{
  "arch": "transformer",
  "model": "audio embedding model",
  "dataset": "acted Russian speech (Dusha)",
  "train_examples": 26041,
  "time_shift_ms": 100,
  "n_mels": 80,
  "hop_length": 160,
  "input": "log_mel",
  "spec_augment": false,
  "win_length": 512,
  "targets": ["emotion"],
  "num_classes": 4,
  "embedding_dim": 192,
  "norm": "rmsnorm",
  "norm_position": "res_post",
  "hidden_act": "gelu",
  "mlp_ratio": 3,
  "head_dim": 16,
  "fused_qkv": false,
  "bias": "all",
  "qk_norm": true,
  "parallel_block": false,
  "inner_norm": false,
  "subsampling": 4,
  "layers": 16,
  "width": 160,
  "positions": "sincos",
  "pooling": "class_token",
  "am_softmax_margin": 0.3,
  "am_softmax_scale": 30,
  "init": "torch_default",
  "optimizer": "muon",
  "muon_scale": "original",
  "learning_rate": 0.0096,
  "momentum": 0.9,
  "nesterov": true,
  "orthogonalizer": "newton_schulz_5",
  "adamw_lr_other_params": 0.0024,
  "max_grad_norm": 1.0,
  "max_steps": 8000,
  "batch_size": 256,
  "epochs": 78.6,
  "lr_schedule": "wsd",
  "decay_fraction": 0.3,
  "final_lr_fraction": 0.05,
  "warmup_steps": 160,
  "weight_decay": 0.0,
  "adamw_weight_decay_other_params": 0
}
Rows from block 11 of a small audio embedding model, named by matrix and row number. Rows with one number belong to one neuron. Each number is 128 + 24 x the weight over its row's rms, rounded and kept within 0 to 255. All counts start at 0. Numbers have three digits each.
Before each neuron's rows are labels from the 100 clips, of 14848, where the neuron reaches its highest value: "top examples" is what is common among them; "loudest band" is the band of the loudest frequency at the time of the peak. Only what is clearly more common there than usual is listed. The data: acted Russian speech (Dusha). In brackets: how many of the 100.
# fc1: MLP up (model.blocks.11.mlp.fc1.weight, 480x160), inputs 0-79
# fc2: MLP down (model.blocks.11.mlp.fc2.weight, 160x480, transposed), outputs 0-79

top examples: emotion: angry (74)
loudest band: 250 to 500 Hz (48)
fc1.344:105135115139120142130140154127146126077117145140124132111128140109089138140143135142087130100116086134109115082137139109157162125142115105184119138138116144096114170123151158117145073173132137145149139157137124153108143105177147143137113119
fc2.344:172118132128124145092091151172137131129127072105141107121121113140119144132102120147148145149081136151094065151154119144104104148159123154147143109131119113141138103135141092156077118087111103126102130112145152122105135152105101117120125106

top examples: emotion: angry (49)
loudest band: 500 to 1000 Hz (29); 4000 to 8000 Hz (27)
fc1.165:142096155097141082163165125080096092103128148160133143152138159114136127132150111138138148114157145125134114122144164124146151138116115087112188117105082137114131093133116089117092146120155106135113149136095137139112167170103130077114163155
fc2.165:127137114139083153129112161158147124149112144108111084079126107135105119156083158108116152135103096158134140114086092132083126113136168121115109115170140136132110142140147131131134102138111164116121081144145135119143113090136117199139105112

top examples: emotion: angry (44)
loudest band: 250 to 500 Hz (39)
fc1.222:114145161116121126117116145151076102114108164125112141124128113132092140130098132136116094095110159087132125144145149132111099128149111102127131107134120186175120131067098164144153151129140144114120175115154118133143156134101149122141121140
fc2.222:098138089089131122138122127077149147154152129135125116135164178129144132109148156099152087173141115111131156132093113111118155140091138129167142121138137103128168142180135108113124130150103129136149115106144147114113091122129143111161154113

top examples: emotion: angry (60)
loudest band: 4000 to 8000 Hz (26)
fc1.53:158129111130139131108141112130152138086137122189146117121129112094075118128178088137199147130132100138140112110152177175139148106163128107107084141145161109125111112163172132121149127123137113142133146111133118094142123146149144140165122120
fc2.53:103187111142160156122127129121079137154137143093110091116104128128135118139143171167125089106147140099098129129135092103145143154117148152147116118135110175169125144124086089127141128139101175123123089141125144152114133156122161170080096118

top examples: emotion: angry (47)
loudest band: 500 to 1000 Hz (66)
fc1.293:106111150125117118137109146163114122109134128114093104128159176124115177121128134169118092147122139183116090142148158099153134186135115181119104137137112117066130147130145121134159137129155110149127132071096131182129103104120116102114085145
fc2.293:145110098137133151078115108105136146114158127164121174109127071112142127108149147111149149147107133113152163105132090161113069071120138094116123126111114149197137139137150090116163112112121139128143112172148097110122145136141160108125170141

top examples: emotion: positive (58)
loudest band: 500 to 1000 Hz (25)
fc1.20:135120123104142171073101095096093105110133147145123113155168107090135117120126080132141129135133098097159102127133167124130120099132111114129180154114108105142149110172141095079117139114100164116161143167136132151114120142132127120090137088
fc2.20:158149162126113078137123140118140167098134150115147119144090117141122141123171166148129145153126144147129149130128078122131144115154171153118099109141159132124091130128138153156135110148124129129109072151145095145163152111075108117127116155

top examples: emotion: angry (46)
loudest band: 250 to 500 Hz (38)
fc1.455:087115097106090133181156098099132151125124161153101118152122173119157160117119116140121106151140170098132108124148117131149143152110154111094085154132136117171119111118076090158175125110171112172138129138102094138067151140194112105103114119
fc2.455:132126151157147090084125085138152171136140101084150079130139113143116148112185151113143130084163134094117152131135102115095151158131130137126103096114139127147133069138161125118188093130166139114113142128131055100147130123120132107099106176

top examples: emotion: angry (60)
loudest band: 500 to 1000 Hz (42)
fc1.26:126165128140127123130142149160092143129101106137118077149125119130161143135067136132140151168127153152135114117116105140099158128174126145137172128154095118136154134111124142187133107073165161086127093175102109128146105103085122089154110135
fc2.26:132119095099149154136136162113164122122111135125084153094139063138109103100087131173120114127145083114132122119123142110120133151139132137167100125155146139146133126144148170103097116137136076153157136093158118127154139144158112146050119105

top examples: emotion: angry (52); emotion: positive (41)
loudest band: 250 to 500 Hz (61)
fc1.261:153101150151156110119149160141119156137059153123081091096110135172121108076122143132142111118103098169162091082156133144116117117151133133131116095108099116125091096111110165151136124128137109155095077152121146142116204154116116122144133090
fc2.261:127189105098082136120112127123138123154168129147133146093119114081138140148148075149087128107146156146135132151101174132121137133143112089181148119157144137105132164107168130112145119157097170148125143137113137117169105095147127119104140130

top examples: emotion: angry (62)
loudest band: 250 to 500 Hz (43)
fc1.204:131107184122111147132125139190101125142118120165176114132099141128122133107086117149126088139138100132141091129111112124073119123116136142186158124152147095091105102107106103157079112104150138160151149129149122079130105121169107118094159118
fc2.204:152134143108099095132132108163112173139105119129101120058180123135081137092130134158125110125128153150094157107143108129106152114124094073124142152162147103110100132130082141168129134126121136141133109108174090126135152127103072154124107116

top examples: emotion: angry (64)
loudest band: 500 to 1000 Hz (26)
fc1.397:114095135136108139099098147143124116090166124123074081099172151113144118132157134115127134086121148128123135124090072122090151115112137157130099128141097095165127105117145129146132124163097116131082126155123104161124140153087111153129126106
fc2.397:129130138139144138153147114130134130159087083102133122098108107130107098145114060162145138161144125095142133146152163146156152136131122061099149093112136142083169143137113135109095121104165162134132116098111170130142137099143117098123131120

top examples: emotion: angry (49); emotion: positive (47)
loudest band: 500 to 1000 Hz (40)
fc1.229:125154136153130146129086094123152152116144119133112126141137139105056126133107163120151115111167122158125096115131108120141152110152112155088168138166098129144139104121108128121121171162154173127106148118144124173070182103125168095095147166
fc2.229:118111131089133138125116124178157128193129114143104124130154141145168150123132137134120135128138135143103121141104147155107078146106162136139123089159123151109156108099107114114118091161071103179138094168162119087078110139141146168149115083

top examples: emotion: angry (51)
loudest band: 500 to 1000 Hz (69)
fc1.329:083180119108137123133122131123128147126127125108131122114099129115083153118128120127129133192148116146140116110133102129184137148135159130096109143107173094092116146128140120084126126125116146138142119110106112107109156166131141134090163086
fc2.329:140095162142111136148114170096139122110124109132153148129172152122168133139110145105129104103158133134154090165154130112112122089131121104152127122094104119158149139095107134156136155142118119109180087149147113130095147151100134150153131115

top examples: emotion: angry (59)
loudest band: 500 to 1000 Hz (28)
fc1.398:074108129096145109084133154077132140097127101111136131128133150100148153123138114104162137144086109145123105128143118141123186176109080110118102158127097103125107128173117070165098097123139119152108097094092079110136135117097154164118139105
fc2.398:117113120124102119120095138167115172174150121147128105098104134163058171138145078120147155134129114128136143119147132126104121105108165066101117135167125181110135163091174156111132187104127133096125120119107164143155133158126101136167137145

top examples: emotion: angry (68)
loudest band: 500 to 1000 Hz (40)
fc1.290:098134144147131110107117084126141111093124151120143112133154185131123113170141112118139175148125122114100137120142101140098136157145161121158150132144112143150128117125152147128090074115157120143143104150135147121130143112176133162151114057
fc2.290:182112125116091112129144179167111146138102113155138149183082119172126143106093188126079128150153128150095145141108129124102096127090090103117130134147151122154127170113160150138115134109085117119131115136113109156139153117156183114117117118

top examples: emotion: angry (40)
loudest band: 4000 to 8000 Hz (44)
fc1.333:133122099121053132150092152171128159113164137118164095134159178117173150113115101133144112129141157132139112100105169140132124098102102138120153157152163163137114105108161125098160108103125141151091139130100152156150118157150114120097146145
fc2.333:130102159123195133107141113096107117107094150099121170152105086136124131129188168109131134136110107154126137142148095148118144146139167107111086086100128104116139105142119140178122118130156152140153119116159104099095153105121105130138117102

top examples: emotion: angry (46); emotion: positive (42)
loudest band: 500 to 1000 Hz (47)
fc1.103:119091112101104108118142134120120152094099090121080096109145073109097116113133111116110120126120132149124089144134160094148116169097090121087120157123088187163150160126116130134157146140132133106150139116130094092121164158133108120128079160
fc2.103:112128108127169119165156138118123102182188118122148093133120166105176147138135122141093144119111155123140132095125127118139091087138158153162127144108120154097192076153143159110132159157155115152170111122125158099140102136082135094133110106

top examples: emotion: angry (54)
loudest band: 4000 to 8000 Hz (26)
fc1.28:102185157104111111124106123137077127115101128105111098149161144094131098139092133086089162118115127184134146096166105125135140138131120089107093115115099095100117121115136156084142105086131119117165153112139115127162112120137146142119168125
fc2.28:116094103132164102173162143132125176145126110142136135124087106197142143112125132123110154158120144124132101164115163102139121110101117140170146133143121109178123155138136105154113148146114131159147159136134100112164148134122139164093145105

top examples: emotion: positive (68)
loudest band: 250 to 500 Hz (57); 500 to 1000 Hz (31)
fc1.87:117106101126142144122104138130151127174172153105143103092119143137125149155094144141107122108141115147127107155103135119179095133123110137139137110139091123148128111141129166162148137093158143149116126122155128086118141128076149121105121142
fc2.87:156143142103132147131140133126116123127132157171097115153132120090147115113111146138119126121144100129148137122124104165095179132125126154121115146104166133109127126091121080117127103192057152110149150102107132152152152170150103164106117097

top examples: emotion: angry (43); emotion: positive (42)
loudest band: 500 to 1000 Hz (41)
fc1.196:131114154121143104092088175082167100128119130065096145119135147136093107132115131093131108126145154129159118145152130158112186138103159163100123121148071158161139159117131137148130099144117112137124116132125098132171128137110186128097170113
fc2.196:126129102113161141160155103151114140132149157112175076099088144134121169182141104084106143166127120168122134114150131079123107142110106117117142105142125113116130161112108161108104169121146168101135153078115147129139151121131145135134112139

top examples: emotion: angry (39)
loudest band: 500 to 1000 Hz (34)
fc1.172:108145113136145166099143113144108125127133160137106161135105111147132108146080133150129139140174104176119133171161129120079134089120151124157106131131156160162109122102135136157115125092152091134124120127125175135094133141143129133105181107
fc2.172:151141135097135112138119151133117125075129107141140111152145173172136123144143096073118107122117164112095153160091144112115117184077079074156132111140139167129147128158122123137148114160086165128106157129141104128131110093157138156119119123

top examples: emotion: angry (48)
loudest band: 500 to 1000 Hz (25)
fc1.357:095165173084112153130123111130137082108143097138123146173145107109128118137150088188146090096139126154091123136116122155120100133111149152122131157128134160120114141121098120093121101159136166148117119114098115137107126097143126107137159125
fc2.357:106112149079126159142141140143132125126107108109104129129168148106119148100122128074122137133090138112170141148132120130099144091160100145174144084120179076095133139080165142138144114164111155160125128151127182117102139122119149137143115098

top examples: emotion: angry (55)
loudest band: 4000 to 8000 Hz (32)
fc1.89:157115128138123117087112165112103119106160133134118145132111156105148094115153122119101183141126141148085116095095127111084145162117148158156114073154118126146125142139166103140152131127115118105117157102093130096153063114111143122130145152
fc2.89:067135117122128098167138103103137106147103114130127112126134082175122152151122102124159104122111094113158146142133145140177125091126138100128164158123175151130110113164080117116144155104143166108148102133162164136153163109135143138121081110

top examples: emotion: angry (57); emotion: positive (40)
loudest band: 500 to 1000 Hz (48)
fc1.216:096085154127172131114118126174148143072127142126083166098133134111119113119145152113141119165129146172101095109128154121137138109136138135104126050137094118157124127147126156133103139156182131112142121150117133125126138129147140103074128138
fc2.216:110114136165134152126127158161102139160115133096099121152127089167138156118127150149142139089105126127118149121096100110073125095112101139126138130091135153126180065153147130117160147110127128154110114127137124120158127165087114132134109187

top examples: emotion: positive (56)
loudest band: 250 to 500 Hz (66)
fc1.352:149143098069129128118114145115153115144125111106126136154113145120126090152143139156142112104123127105134125086125145095109153134126132105131130151112096163141119150116166089174123070112133170091126172172135109135195118094117133124140159136
fc2.352:087107157156114124149132130178120111096138117128114101111114147141124145122109120130168148141167112170100146130154088151127117083157142135100160128117151115157117120167099159119109139156134120142144109088106155123139105149137123143095073099

top examples: emotion: angry (47)
loudest band: 500 to 1000 Hz (54)
fc1.305:118107146138150096135087148105153116100164128138107131094158165078124142122110142134124136114138118139101074137077119098125143140138097139126115169157156132098143142137113150131139120103129125110140125150119115168107162145103155113128116189
fc2.305:103129110125125148108120117125112153198123131073162126133104098178141151125123097130129134131095151129130154147123096145124102106133146114123129123100130126087126124129138114133129087176145156136124085129159146100140118165124105076096109128

top examples: emotion: angry (72)
loudest band: 4000 to 8000 Hz (46)
fc1.111:128117138132120123111121142136165111106168139102134091124135153117164116140157108140119142142102117105136140164105097107107168112137141092139116146150120138140128092145124102109148169108134138118105142111181151091157147097147153175119136125
fc2.111:138139120066150113112116109072125163144092161136118173141086101142089178120118132124128103108115130126141104112145139108129110147112091158106127109126111103129112128100143140164100082125131130126128092132080094125127095140173089124144094151

top examples: emotion: angry (66)
loudest band: 500 to 1000 Hz (35)
fc1.95:142133141121150128149161108138123129119162152118123124121146146138105159157182176094152067094130090167126115143112145113117103111111169137130132156140104124093140124116126116157120138139152142104136108180114120156135122130146092094132147109
fc2.95:132171141164083163149150112121124146119147096101129155185135135112137131098122118144101135132097139118126106139093134102094132099129100137132126138179120119114190130122144173116184131125153113159120092135087143154112120111087139114168129123

top examples: emotion: positive (81)
loudest band: 250 to 500 Hz (68)
fc1.299:157139142100161146162146111176127121149134116126146151113165126114104109145124191144081144131153145162140083138115105102153140092119099117127074139153116174127132112121132139123106128130169133104092139146122140112131071151155116110129127121
fc2.299:117139093106121134098113100056122153126154108085167128155084177162119092128098157091152154148116120114111122137109138089131139140109151107165164141058148128082119100094142118126176151132118131149130127118142145098164162107081150119107109138

top examples: emotion: angry (57); emotion: positive (40)
loudest band: 500 to 1000 Hz (29)
fc1.79:112143100098149166109114130095150150093109092115104130117116153121118143153122129117152071109082145133105101104100128121123115115134132154129148117105091122128094081086133150119151109116139121106092139130156161142136160131108123121092132149
fc2.79:122091120128139096155135180154164139144177129123123123097167108137147164118121102129134099123119174140135131124116150133170178145102080098100128092131149154104151125160132121083149155188126145124146137166132136142130130113138112100133126154

top examples: emotion: angry (41)
loudest band: 250 to 500 Hz (38); 500 to 1000 Hz (26)
fc1.349:125188081137124152110104103086103118128134105071174154155130125145090119155153122156146108155123156093153118154161117122150117138118084154131095130141123096176100086141156162120136159139095138142121098074144155100092114142095165157113130163
fc2.349:146068163129139127128142161140157137123158175146098066136133135111166122082110142125144141109150143152131093110140163128107159136102151117122150093097142162123153175111072121137142126096149100125160152139101123149155112104128121100127118116

top examples: emotion: angry (53)
loudest band: 500 to 1000 Hz (50)
fc1.463:103129141117110082125113131153126132121124109123073134159128138102119139150145108129145160105120156116134128128138167141134123091138095154112134111107091060138111160149107110144118114120125182173136113129121142158147115163152114121109164099
fc2.463:126145083167133107120123169105179169149131133140156131136126164130123119113079137104133100172100140135129135115140133114130174136108147091120128112167132173122103125091160158132104149092111129132117152153110089134110133145086142128140110152

top examples: emotion: angry (49); emotion: positive (44)
loudest band: 250 to 500 Hz (45); 500 to 1000 Hz (27)
fc1.120:113100149131181115104158094099154161092143070175115139137142106155153175104131099173127113093091120123098084118110135100112100145073121117134071151154088134131098120111116132153128113145128141150125109119160143114141138105144123106147151115
fc2.120:111155108128094162176144160147112066130131147096112134114163165132149131151106132146121102123131091139116107097128119140120159129184117126124137173091162099136124125122118132111125106101085099114122163182123121098118125110157136105138145119

top examples: emotion: angry (44); emotion: positive (42)
loudest band: 250 to 500 Hz (46); 500 to 1000 Hz (26)
fc1.232:113134145156134113172114120131181168111114061116148117138132098098157112135150100148122120134113152120078144192126134087128122113188083127125109142118143185106179140123117108123157084136090134120135118139095124130145153131141118119123167139
fc2.232:101132110066145169155171108139118084147105188146140135125121162147130130133113124137126116122119138149140085099147156113131127127108165151129145153143138072131103145106124125099084163129122135100131121162179125111113111128115180117132067142

top examples: emotion: angry (53); emotion: positive (41)
loudest band: 250 to 500 Hz (40); 500 to 1000 Hz (29)
fc1.209:140146089125108131118121114102096142134160069111104104129159170123113115136132098109140121159123111138120093121107112162104144121100143155145101165092120141154109108141080087119191079156141096146136135135120105098137114118149103151091156150
fc2.209:079135161185090109157139122150110128112131129105105170080100124148142118131131135139123094134129121118127148103154135107112121132124099178111119155142115111125185112098150161137091150130087158130111132098141109144146118122140142104122119095

top examples: emotion: angry (49)
loudest band: 250 to 500 Hz (45)
fc1.320:121100122090138075088143143120104102155135130135117124146127152083111139110065162149157148114106157138150132154124089132119139117143093129101097139116117160153114097083118154121142141121166159155180117155132110135120139112116131118159097126
fc2.320:124121130100147126163148150139128118099115153144142139133134141157145163088088123146111136155142142098124132132151101152121148114120110127168167107114104093146138102127101106143144142149153166140133128109139088087099084110138157130170160112

top examples: emotion: angry (51)
loudest band: 250 to 500 Hz (41)
fc1.104:126125162154127166111132151141143122114108103141140113106134118128138169131135134115138087151091114088130134118136125154173104138143143174111126147116146132120101123088106151121082080150105094139133169115158134115137153149105152139126130141
fc2.104:168159110106141137155093099107115100114126105118097172140105110127098114125113133137171148152129116131170094160142148141138102088126118094115122123152106096158103150113123098112172146140153147123131137116134137188169130121162139128088156192

top examples: emotion: angry (50)
loudest band: 500 to 1000 Hz (36)
fc1.138:118122135136112120160148116145078117137106117124144141128179147119174143152150094161129131129112140101160133159121133130125090095116152098122124165107155132129121083121129146108103141156105155129126079135154137135179157111093169140156107126
fc2.138:106146118123146158092085094070138181126138130098149123146116161137085146133141135138116122202117137139119124104123093104106112131145112146108145124129129109160151118139178091160129138096166151144106116125093148118144139159151093147114140134

top examples: emotion: angry (73)
loudest band: 250 to 500 Hz (38)
fc1.0:121125120099118165121123149173117123123147100153128148142135165115127136128101171134134077086115130139081121108159099118146137093101106143065182130129152142126109143122100103143089153152132170102156129101165137148064162135113093155119095125
fc2.0:160135151144105125170135138137160151114149104100135082178151118138076163094140145142135111133068144124117140172082128128095106138139104126149121107132105171128138093096106136135137100123156098156131088150135128105116124150146179139135149144