A small audio embedding model, trained from scratch: batches of 256, 26041 training examples.
Rows from block 4 of a small audio embedding model, named by matrix and row number. Rows with one number belong to one neuron. Each number is 128 + 24 x the weight over its row's rms, rounded and kept within 0 to 255. All counts start at 0. Numbers have three digits each.
After each neuron's rows are labels from the 100 clips, of 14848, where the neuron reaches its highest value: "loudest band" is the band of the loudest frequency at the time of the peak; "responds to" is what is common among them. Only what is clearly more common there than usual is listed. The data: acted Russian speech (Dusha).
# fc1: MLP up (model.blocks.4.mlp.fc1.weight, 480x160), inputs 0-79
# fc2: MLP down (model.blocks.4.mlp.fc2.weight, 160x480, transposed), outputs 0-79

fc1.273:154138131128143157189127149134086162118152073120201143184113144141149098130103101140116125094127099176175126123155124122146125097168105107144132124117106111136137118140140141116109110082107093086130137108166131098094150080107108110132085110
fc2.273:137157105134115095089126099127153140122110104120112145131103134128153152113146129143133150158111134143183104145126060140094120081172091151123150128137135156124126103086135108159117124123130113098157095183076109159131163143189122156115135134
loudest band: 4000 to 8000 Hz
responds to: emotion: positive

fc1.208:116111111148166136136079139120130117161133131138120112159165143159124129131075136084122133122123094150090148117081148145123115123086106152112089110093105109162142087138143152127145131139157148139118141116144143138111127170141110122097144136
fc2.208:117172143105153119150165127118137140147124119120106138132136086087173112093114141158111108121163086137158134143101147115160125158125138147116137080065118144119121132132110127116098136142114099145121102079092159091109153101132145109131150146
loudest band: 500 to 1000 Hz
responds to: emotion: positive

fc1.240:149158072123115125109120123138125164157151138103102156151097122110135124152084168131138168124121138158151124092105144143116089098112115111125146106110122126120136118144162146085143170152172129144139140127127152101067187146124115141109123140
fc2.240:105065116110118137145113077097140124132147136123146101104144124100148163155135126073140100090116104095109123134105164126104100135123097196121103124112130182110154095107083141151094142134138122127122106142097143114122098146128136146147127155
loudest band: 250 to 500 Hz; 500 to 1000 Hz
responds to: emotion: positive

fc1.25:137132131120120139130187154115093144107178091155137175136159134113127121089107118104132107163125131124172150125150157109139133151084125142114125104139079124103138125117136139163102124131138153113123126149131154106143114156124129142135106164
fc2.25:132091127144118104096119118147106133111147150153128104122166150136140100123118111150134140139173120102153095112120121117121146112182134115164113116132126121124117146108128116100113141091152071149143143094126087106105149094145113171128136102
loudest band: 4000 to 8000 Hz
responds to: emotion: positive; emotion: angry

fc1.179:098112160070145157114136114130123148124159110141093139079140101122130158118161161096178084097149129157141126147114179120126099156104141100147141100125156136149150153148095114130131119145148144119117095140128112104126152132118159137104116142
fc2.179:135145134157108130125159129165105125116133106143102117117097131139140111119142100165074089118093117117117103148123174073096097108109074159098104110174182159151112110137117129114139110131121113148133128145102168088140107160105149137090114124
loudest band: 250 to 500 Hz
responds to: emotion: positive; emotion: angry

fc1.281:104071104104103127088153133140116135134149135111088121108136150116112123105094134166099140108086098102169110123098129090131185134090101156121129108128142160108106103087130120142099167088137112087123110087163121061100118126127128119150163144
fc2.281:134169145174164165089134093133086106090112154099146130147168155103126117140135153086130144163153155146139141128152135151147137119164089164099153126113147125124128131159129135133150138174069167100117168127093099142124171122109150122164153126
loudest band: 4000 to 8000 Hz
responds to: emotion: positive

fc1.103:116114127118127143162173148083136157135141117154144144113129136157112148114092150123124167142134130121153122119165144125077124150084145129140073125132135114127134173160116116135133136122124156119111127103152124131170135119068121136146087117
fc2.103:176141145142132113115088168157108143105140134146151140131172147133188112146143080145103085159150082116138174122118151114124109063155128108164133143154158107110123135147137165135099146072166130138128131123132106111142128121130122130176179154
loudest band: 4000 to 8000 Hz
responds to: emotion: positive

fc1.129:144190136130076143118163123130134147076142133131150156101110149102203088132133104104133134136143175109106149136107140149106140073122142109150105156077127144093099123120118113109109130095130104154079153159121166150134174128145126126089091122
fc2.129:102100167129131143102149109129090119146150114129117097152100090149135122103124140116127180119103164155136116110140115122162118102118092130161122140082097099091176129082119196119111102169114142136178100136119137111168100129096137132128099112
loudest band: 4000 to 8000 Hz
responds to: emotion: positive

fc1.424:130153143141108093154171122087133128113139105109090142086105107123100126116158115109100103119071117123115146099107133093125124136175172139094170135086143120141124151114087094115138141145128155130169131151101140145157111092111124107112141156
fc2.424:103158155116136168127128132145143130148115085124133102141132129103099133160135103145096135111185097176094072159114129115147115116131130094144086148149136124153143118152151185137168138090164086138118163132140151157126120108084114088120109129
loudest band: 500 to 1000 Hz
responds to: emotion: positive

fc1.71:152086101148130130127120137119116126095113147153091116077132143157103098082174115125134095144151130135149113144086127133158141100155144117083094105144119103123166161113184158125144112107141131130136127072126079083178159136124111148137090144
fc2.71:154105125126096141175161133125133159132075156086103107110145104139170112112150121119158152101161097079118106132131132159119113098126105146147115169158102111153135120119146167091131106108138123121124163116103120160124130167136118111116177075
loudest band: 500 to 1000 Hz
responds to: emotion: positive

fc1.50:159114143140116127143124183128091164124098113161113149097098116170136113133133115153117086138120120120166069151112134125095132145166149157114129119131143144128162132097093141101111099125110113101130105109130149166122106089184108141112127130
fc2.50:127144131131135183167084154136111123140140122089107162106160149106103131123105147148130138135106115118138162110098150116103181123143155131134112128136072147144152115149172143161164124111126134097134149117163089106102116078101125117109118119
loudest band: 500 to 1000 Hz
responds to: emotion: positive

fc1.460:125102160119089171190156152095133120147184149146161156126102151137125104108129127122137111132169123113098116128116071178140141110099106115142143133114104145172070125162136092111133135104132153180131081123140151096136102158132150110145104134
fc2.460:152089100142151119070122127170096106130130112156095161168138114097121131137162138085098156164100105142162132124123146096143116122159126130097130156123151104105136096099146201120107110121135122132127153127106078153108177149120140139117109132
loudest band: 4000 to 8000 Hz
responds to: emotion: positive

fc1.239:133130138152125123146133091144104145131120126108108179159135136160100157136112100087076155189108101132138116074107114138126155149154143148181107123146111121173153146118123085147084109120165152161117117136118168134167126111117160138143108159
fc2.239:128107157162137128080130153117137135117152133128114139129126166132132142120148146173234180109150164163133137144128121106123114124160122133090142130090135136090129137081151116136109144146131064135140113115191127114157124095114135146129107144
loudest band: 4000 to 8000 Hz
responds to: emotion: positive; emotion: angry

fc1.390:144140117132107137168110131121114131163108176176170112137144154123143125115116131117185109133157178129150174170143126176142108114104122136112125130136107172122080060145130124158146102135134113191164122144136125097107086133123147141149097134
fc2.390:141068122108160166072158112124113134087124101142105167161085135134187080154107157125097145127119115113123132128134155109148143117159139112127111127080123094155179159117151165122159117109144158082140145087134144140129158157137107116130103105
loudest band: 4000 to 8000 Hz
responds to: emotion: positive

fc1.198:104160138159097135134145133125125170126100150113163099135155134113131135138150130112080107122156092133136128146137092131150115117118075176107126131120156112164164095151142127112117145161152140136125065111113093096130134150127158119159112133
fc2.198:183134164162133094169139138120153130144161146134092146152134152120144125159139149105124129067139170108100136118147151150132149122151116108127174111101111095113093132124153150107154161096087108112100110104147118119166145098139062176074101139
loudest band: 500 to 1000 Hz; 250 to 500 Hz
responds to: emotion: positive

fc1.21:149143121141138124123167120114115100171131146113151144123102150139146100136100129137157132189135131126123123127100124128131113139118160167153103105116143117117076141141118130122155094164097103107157090135102125139134116160144150083122081132
fc2.21:143108138108142148154144119160130086121127166157131179122146121165114121158129093111129124103119058136151139129161108117150141104143079108141157145116137183104166103116171116115094148107170133117141132149114118139137115130079154126072171134
loudest band: 4000 to 8000 Hz
responds to: emotion: positive

fc1.151:122145130127145111122100117145150131097147122125122118120065110159163170098137103117129115131055056106140107117136105092201141110143160151115150155096116101129097115146188147154150118116148108111113167121159103146124127162142128166113112131
fc2.151:143129165130137128145138103088087118123122161094136109173149149131120126130135115078159110128165084137112135120121112139125095173088086115135155153130102127112139161083127126125102160127140162091092101092137154155149129106097139102107144127
loudest band: 500 to 1000 Hz
responds to: emotion: positive

fc1.173:098156103105161126128128132179097091138152142110117152094157154098140166136135161155156098162120130132131144132135129119155097130178123133132124114117129160140166090131138084105142159124125135111101109153113138147150129120141142111148116139
fc2.173:109122148112093127162168109122107119093165105127121077158138082141143127120137121077112136114117138119133099157145162141116111086139116135113120119119105130170160123147163094122147139162182135134182157129142125131089106131117115148110121085
loudest band: 500 to 1000 Hz; 250 to 500 Hz
responds to: emotion: positive

fc1.392:095100134119067103121114111147139118149116150119156130148127129123128145114150127123129129182120095164101104143178117154129149106116132127161078116140115134151154150124127103142115129126113126110099146104099151131125134130132130135131069126
fc2.392:162120139118114103141116139135144076112124149133138124082102137122097096098176171123100120129083132114165101122124120114147116132147151145110167109124121130101113110123137101135093124102142083159138125154096114141106131112159120140118114105
loudest band: 4000 to 8000 Hz
responds to: emotion: positive

fc1.223:130103138144115094133104149127145120105106116098107120117139143130133109065107135116123137126119093134107149145106123107121123092142109145112139144167157123133152126133116136133138118105144115142139101146128132131112142163104105143067126143
fc2.223:121101095106136121155116141041118111118137102135128130123085074127108119143116143129099050103156104130122126111086155132169117158142147138110119094105070095129138148120103135130134118126095152160102164095124123128122133161107120153121112094
loudest band: 250 to 500 Hz; 500 to 1000 Hz
responds to: emotion: positive

fc1.272:131172173157116139140111118093122129107136142169158186154167091095112099157132155141161141099140104171148110136173091098126163133130111154140151139176098139147174139151133111114169119117142130097150102102120120129177062124119156130158134141
fc2.272:123134083149064139115116122121103091161128115106114086126119130103146114152129088142134144156122143124114089145133142117113171128101127139185114134158135106146086130146120175143151125145135090130129102136129144127106199103156126136090072112
loudest band: 500 to 1000 Hz
responds to: emotion: positive

fc1.60:106121147092093116101149145117097105114115171107106135171161140120148112067112136122106103093149130128106129144149134136143134116113105114125132159079114138134136099138134100099098161097120137138164148133163129116095104115152128109165135105
fc2.60:125115137134126147109149125087189114121140148111169122120116102137121148103171121115113165137162116139143145147106135141131144163161137150168103091151095098128147120141123093136155115184142115100125146086090116071169136175140147127149112119
loudest band: 4000 to 8000 Hz
responds to: emotion: positive

fc1.16:151162128158120126099180159167113135139141140147117170141110141150162119091103084114101115161154148127137121133109155122097156122139132110154155126135090158112131138149131104136128148100166111134172159131111166102154160113127118107169148147
fc2.16:099098158100122161172132114119148150099181129130125095172151150148139152113114076180173161145135191128124142096154098124174138130137102169151093107092108148135124108128157130145102124125145129131110091117173102112117140161127082135133089144
loudest band: 4000 to 8000 Hz
responds to: emotion: positive

fc1.22:128105118153116086129165139134108119089140144146156135148149096138161113113131078107108109111091181109088093109072171086141109120110109117140141139133126124130131106132129136134128128131132114146132117173107134135096159089130113093099080126
fc2.22:151160114154154124138141149088151128130108115127079104135125114121118130081080136164150141099129123159129112147149129106143147155134103099110127101124105117093145135126162115131136113142084123125122127065137132174155104099162090134118144091
loudest band: 500 to 1000 Hz
responds to: emotion: positive

fc1.343:139169149132135096107165124118126110105134120143147094111150141133139139123185100182144139121142117094148152140138110096098083140129122144082126135169109116160087129145160098120121123099135134129107148111172085120126137088108132170139091098
fc2.343:107134129180111137149096167168125123092143135149155151120117123123100112111114118118098127165115110122140136100104127124108108099141127117137101140116153133152146097161135175093108094098124135118133137118114089144127163165121113105134122181
loudest band: 500 to 1000 Hz
responds to: emotion: positive

fc1.314:128174125112096171136131153107064111120145127161121104137159135088096184145140134120177147105145128108109142109146146103128148143115154112132116162110146125163173125095120129126139111145142148144136128121123088128113190103153103108164128110
fc2.314:143113138122138162128129141132132150136101138101124107157124136138157105137116102171087086167108150144154088154110116123151152126123136109157110113127128136146056112101135161102159143126133138156098110144070140156112130137129110204129140081
loudest band: 500 to 1000 Hz
responds to: emotion: positive

fc1.269:176148123101109141164100125105130140154138115177094125127158129124119127146108132102094136132116150138154112117124160135101132078145130127130135172150133129143128169168171051089102118165121086150148095121121122130140166165107134138072140133
fc2.269:088112120132139118131133112151092118121122141119152152175104142109122083096115083139156145104155110137127165159082136086129133135096127092105166136126156121131126102146152119144130152069147152105136098120113180117169108133117091120148100156
loudest band: 4000 to 8000 Hz; 500 to 1000 Hz
responds to: emotion: positive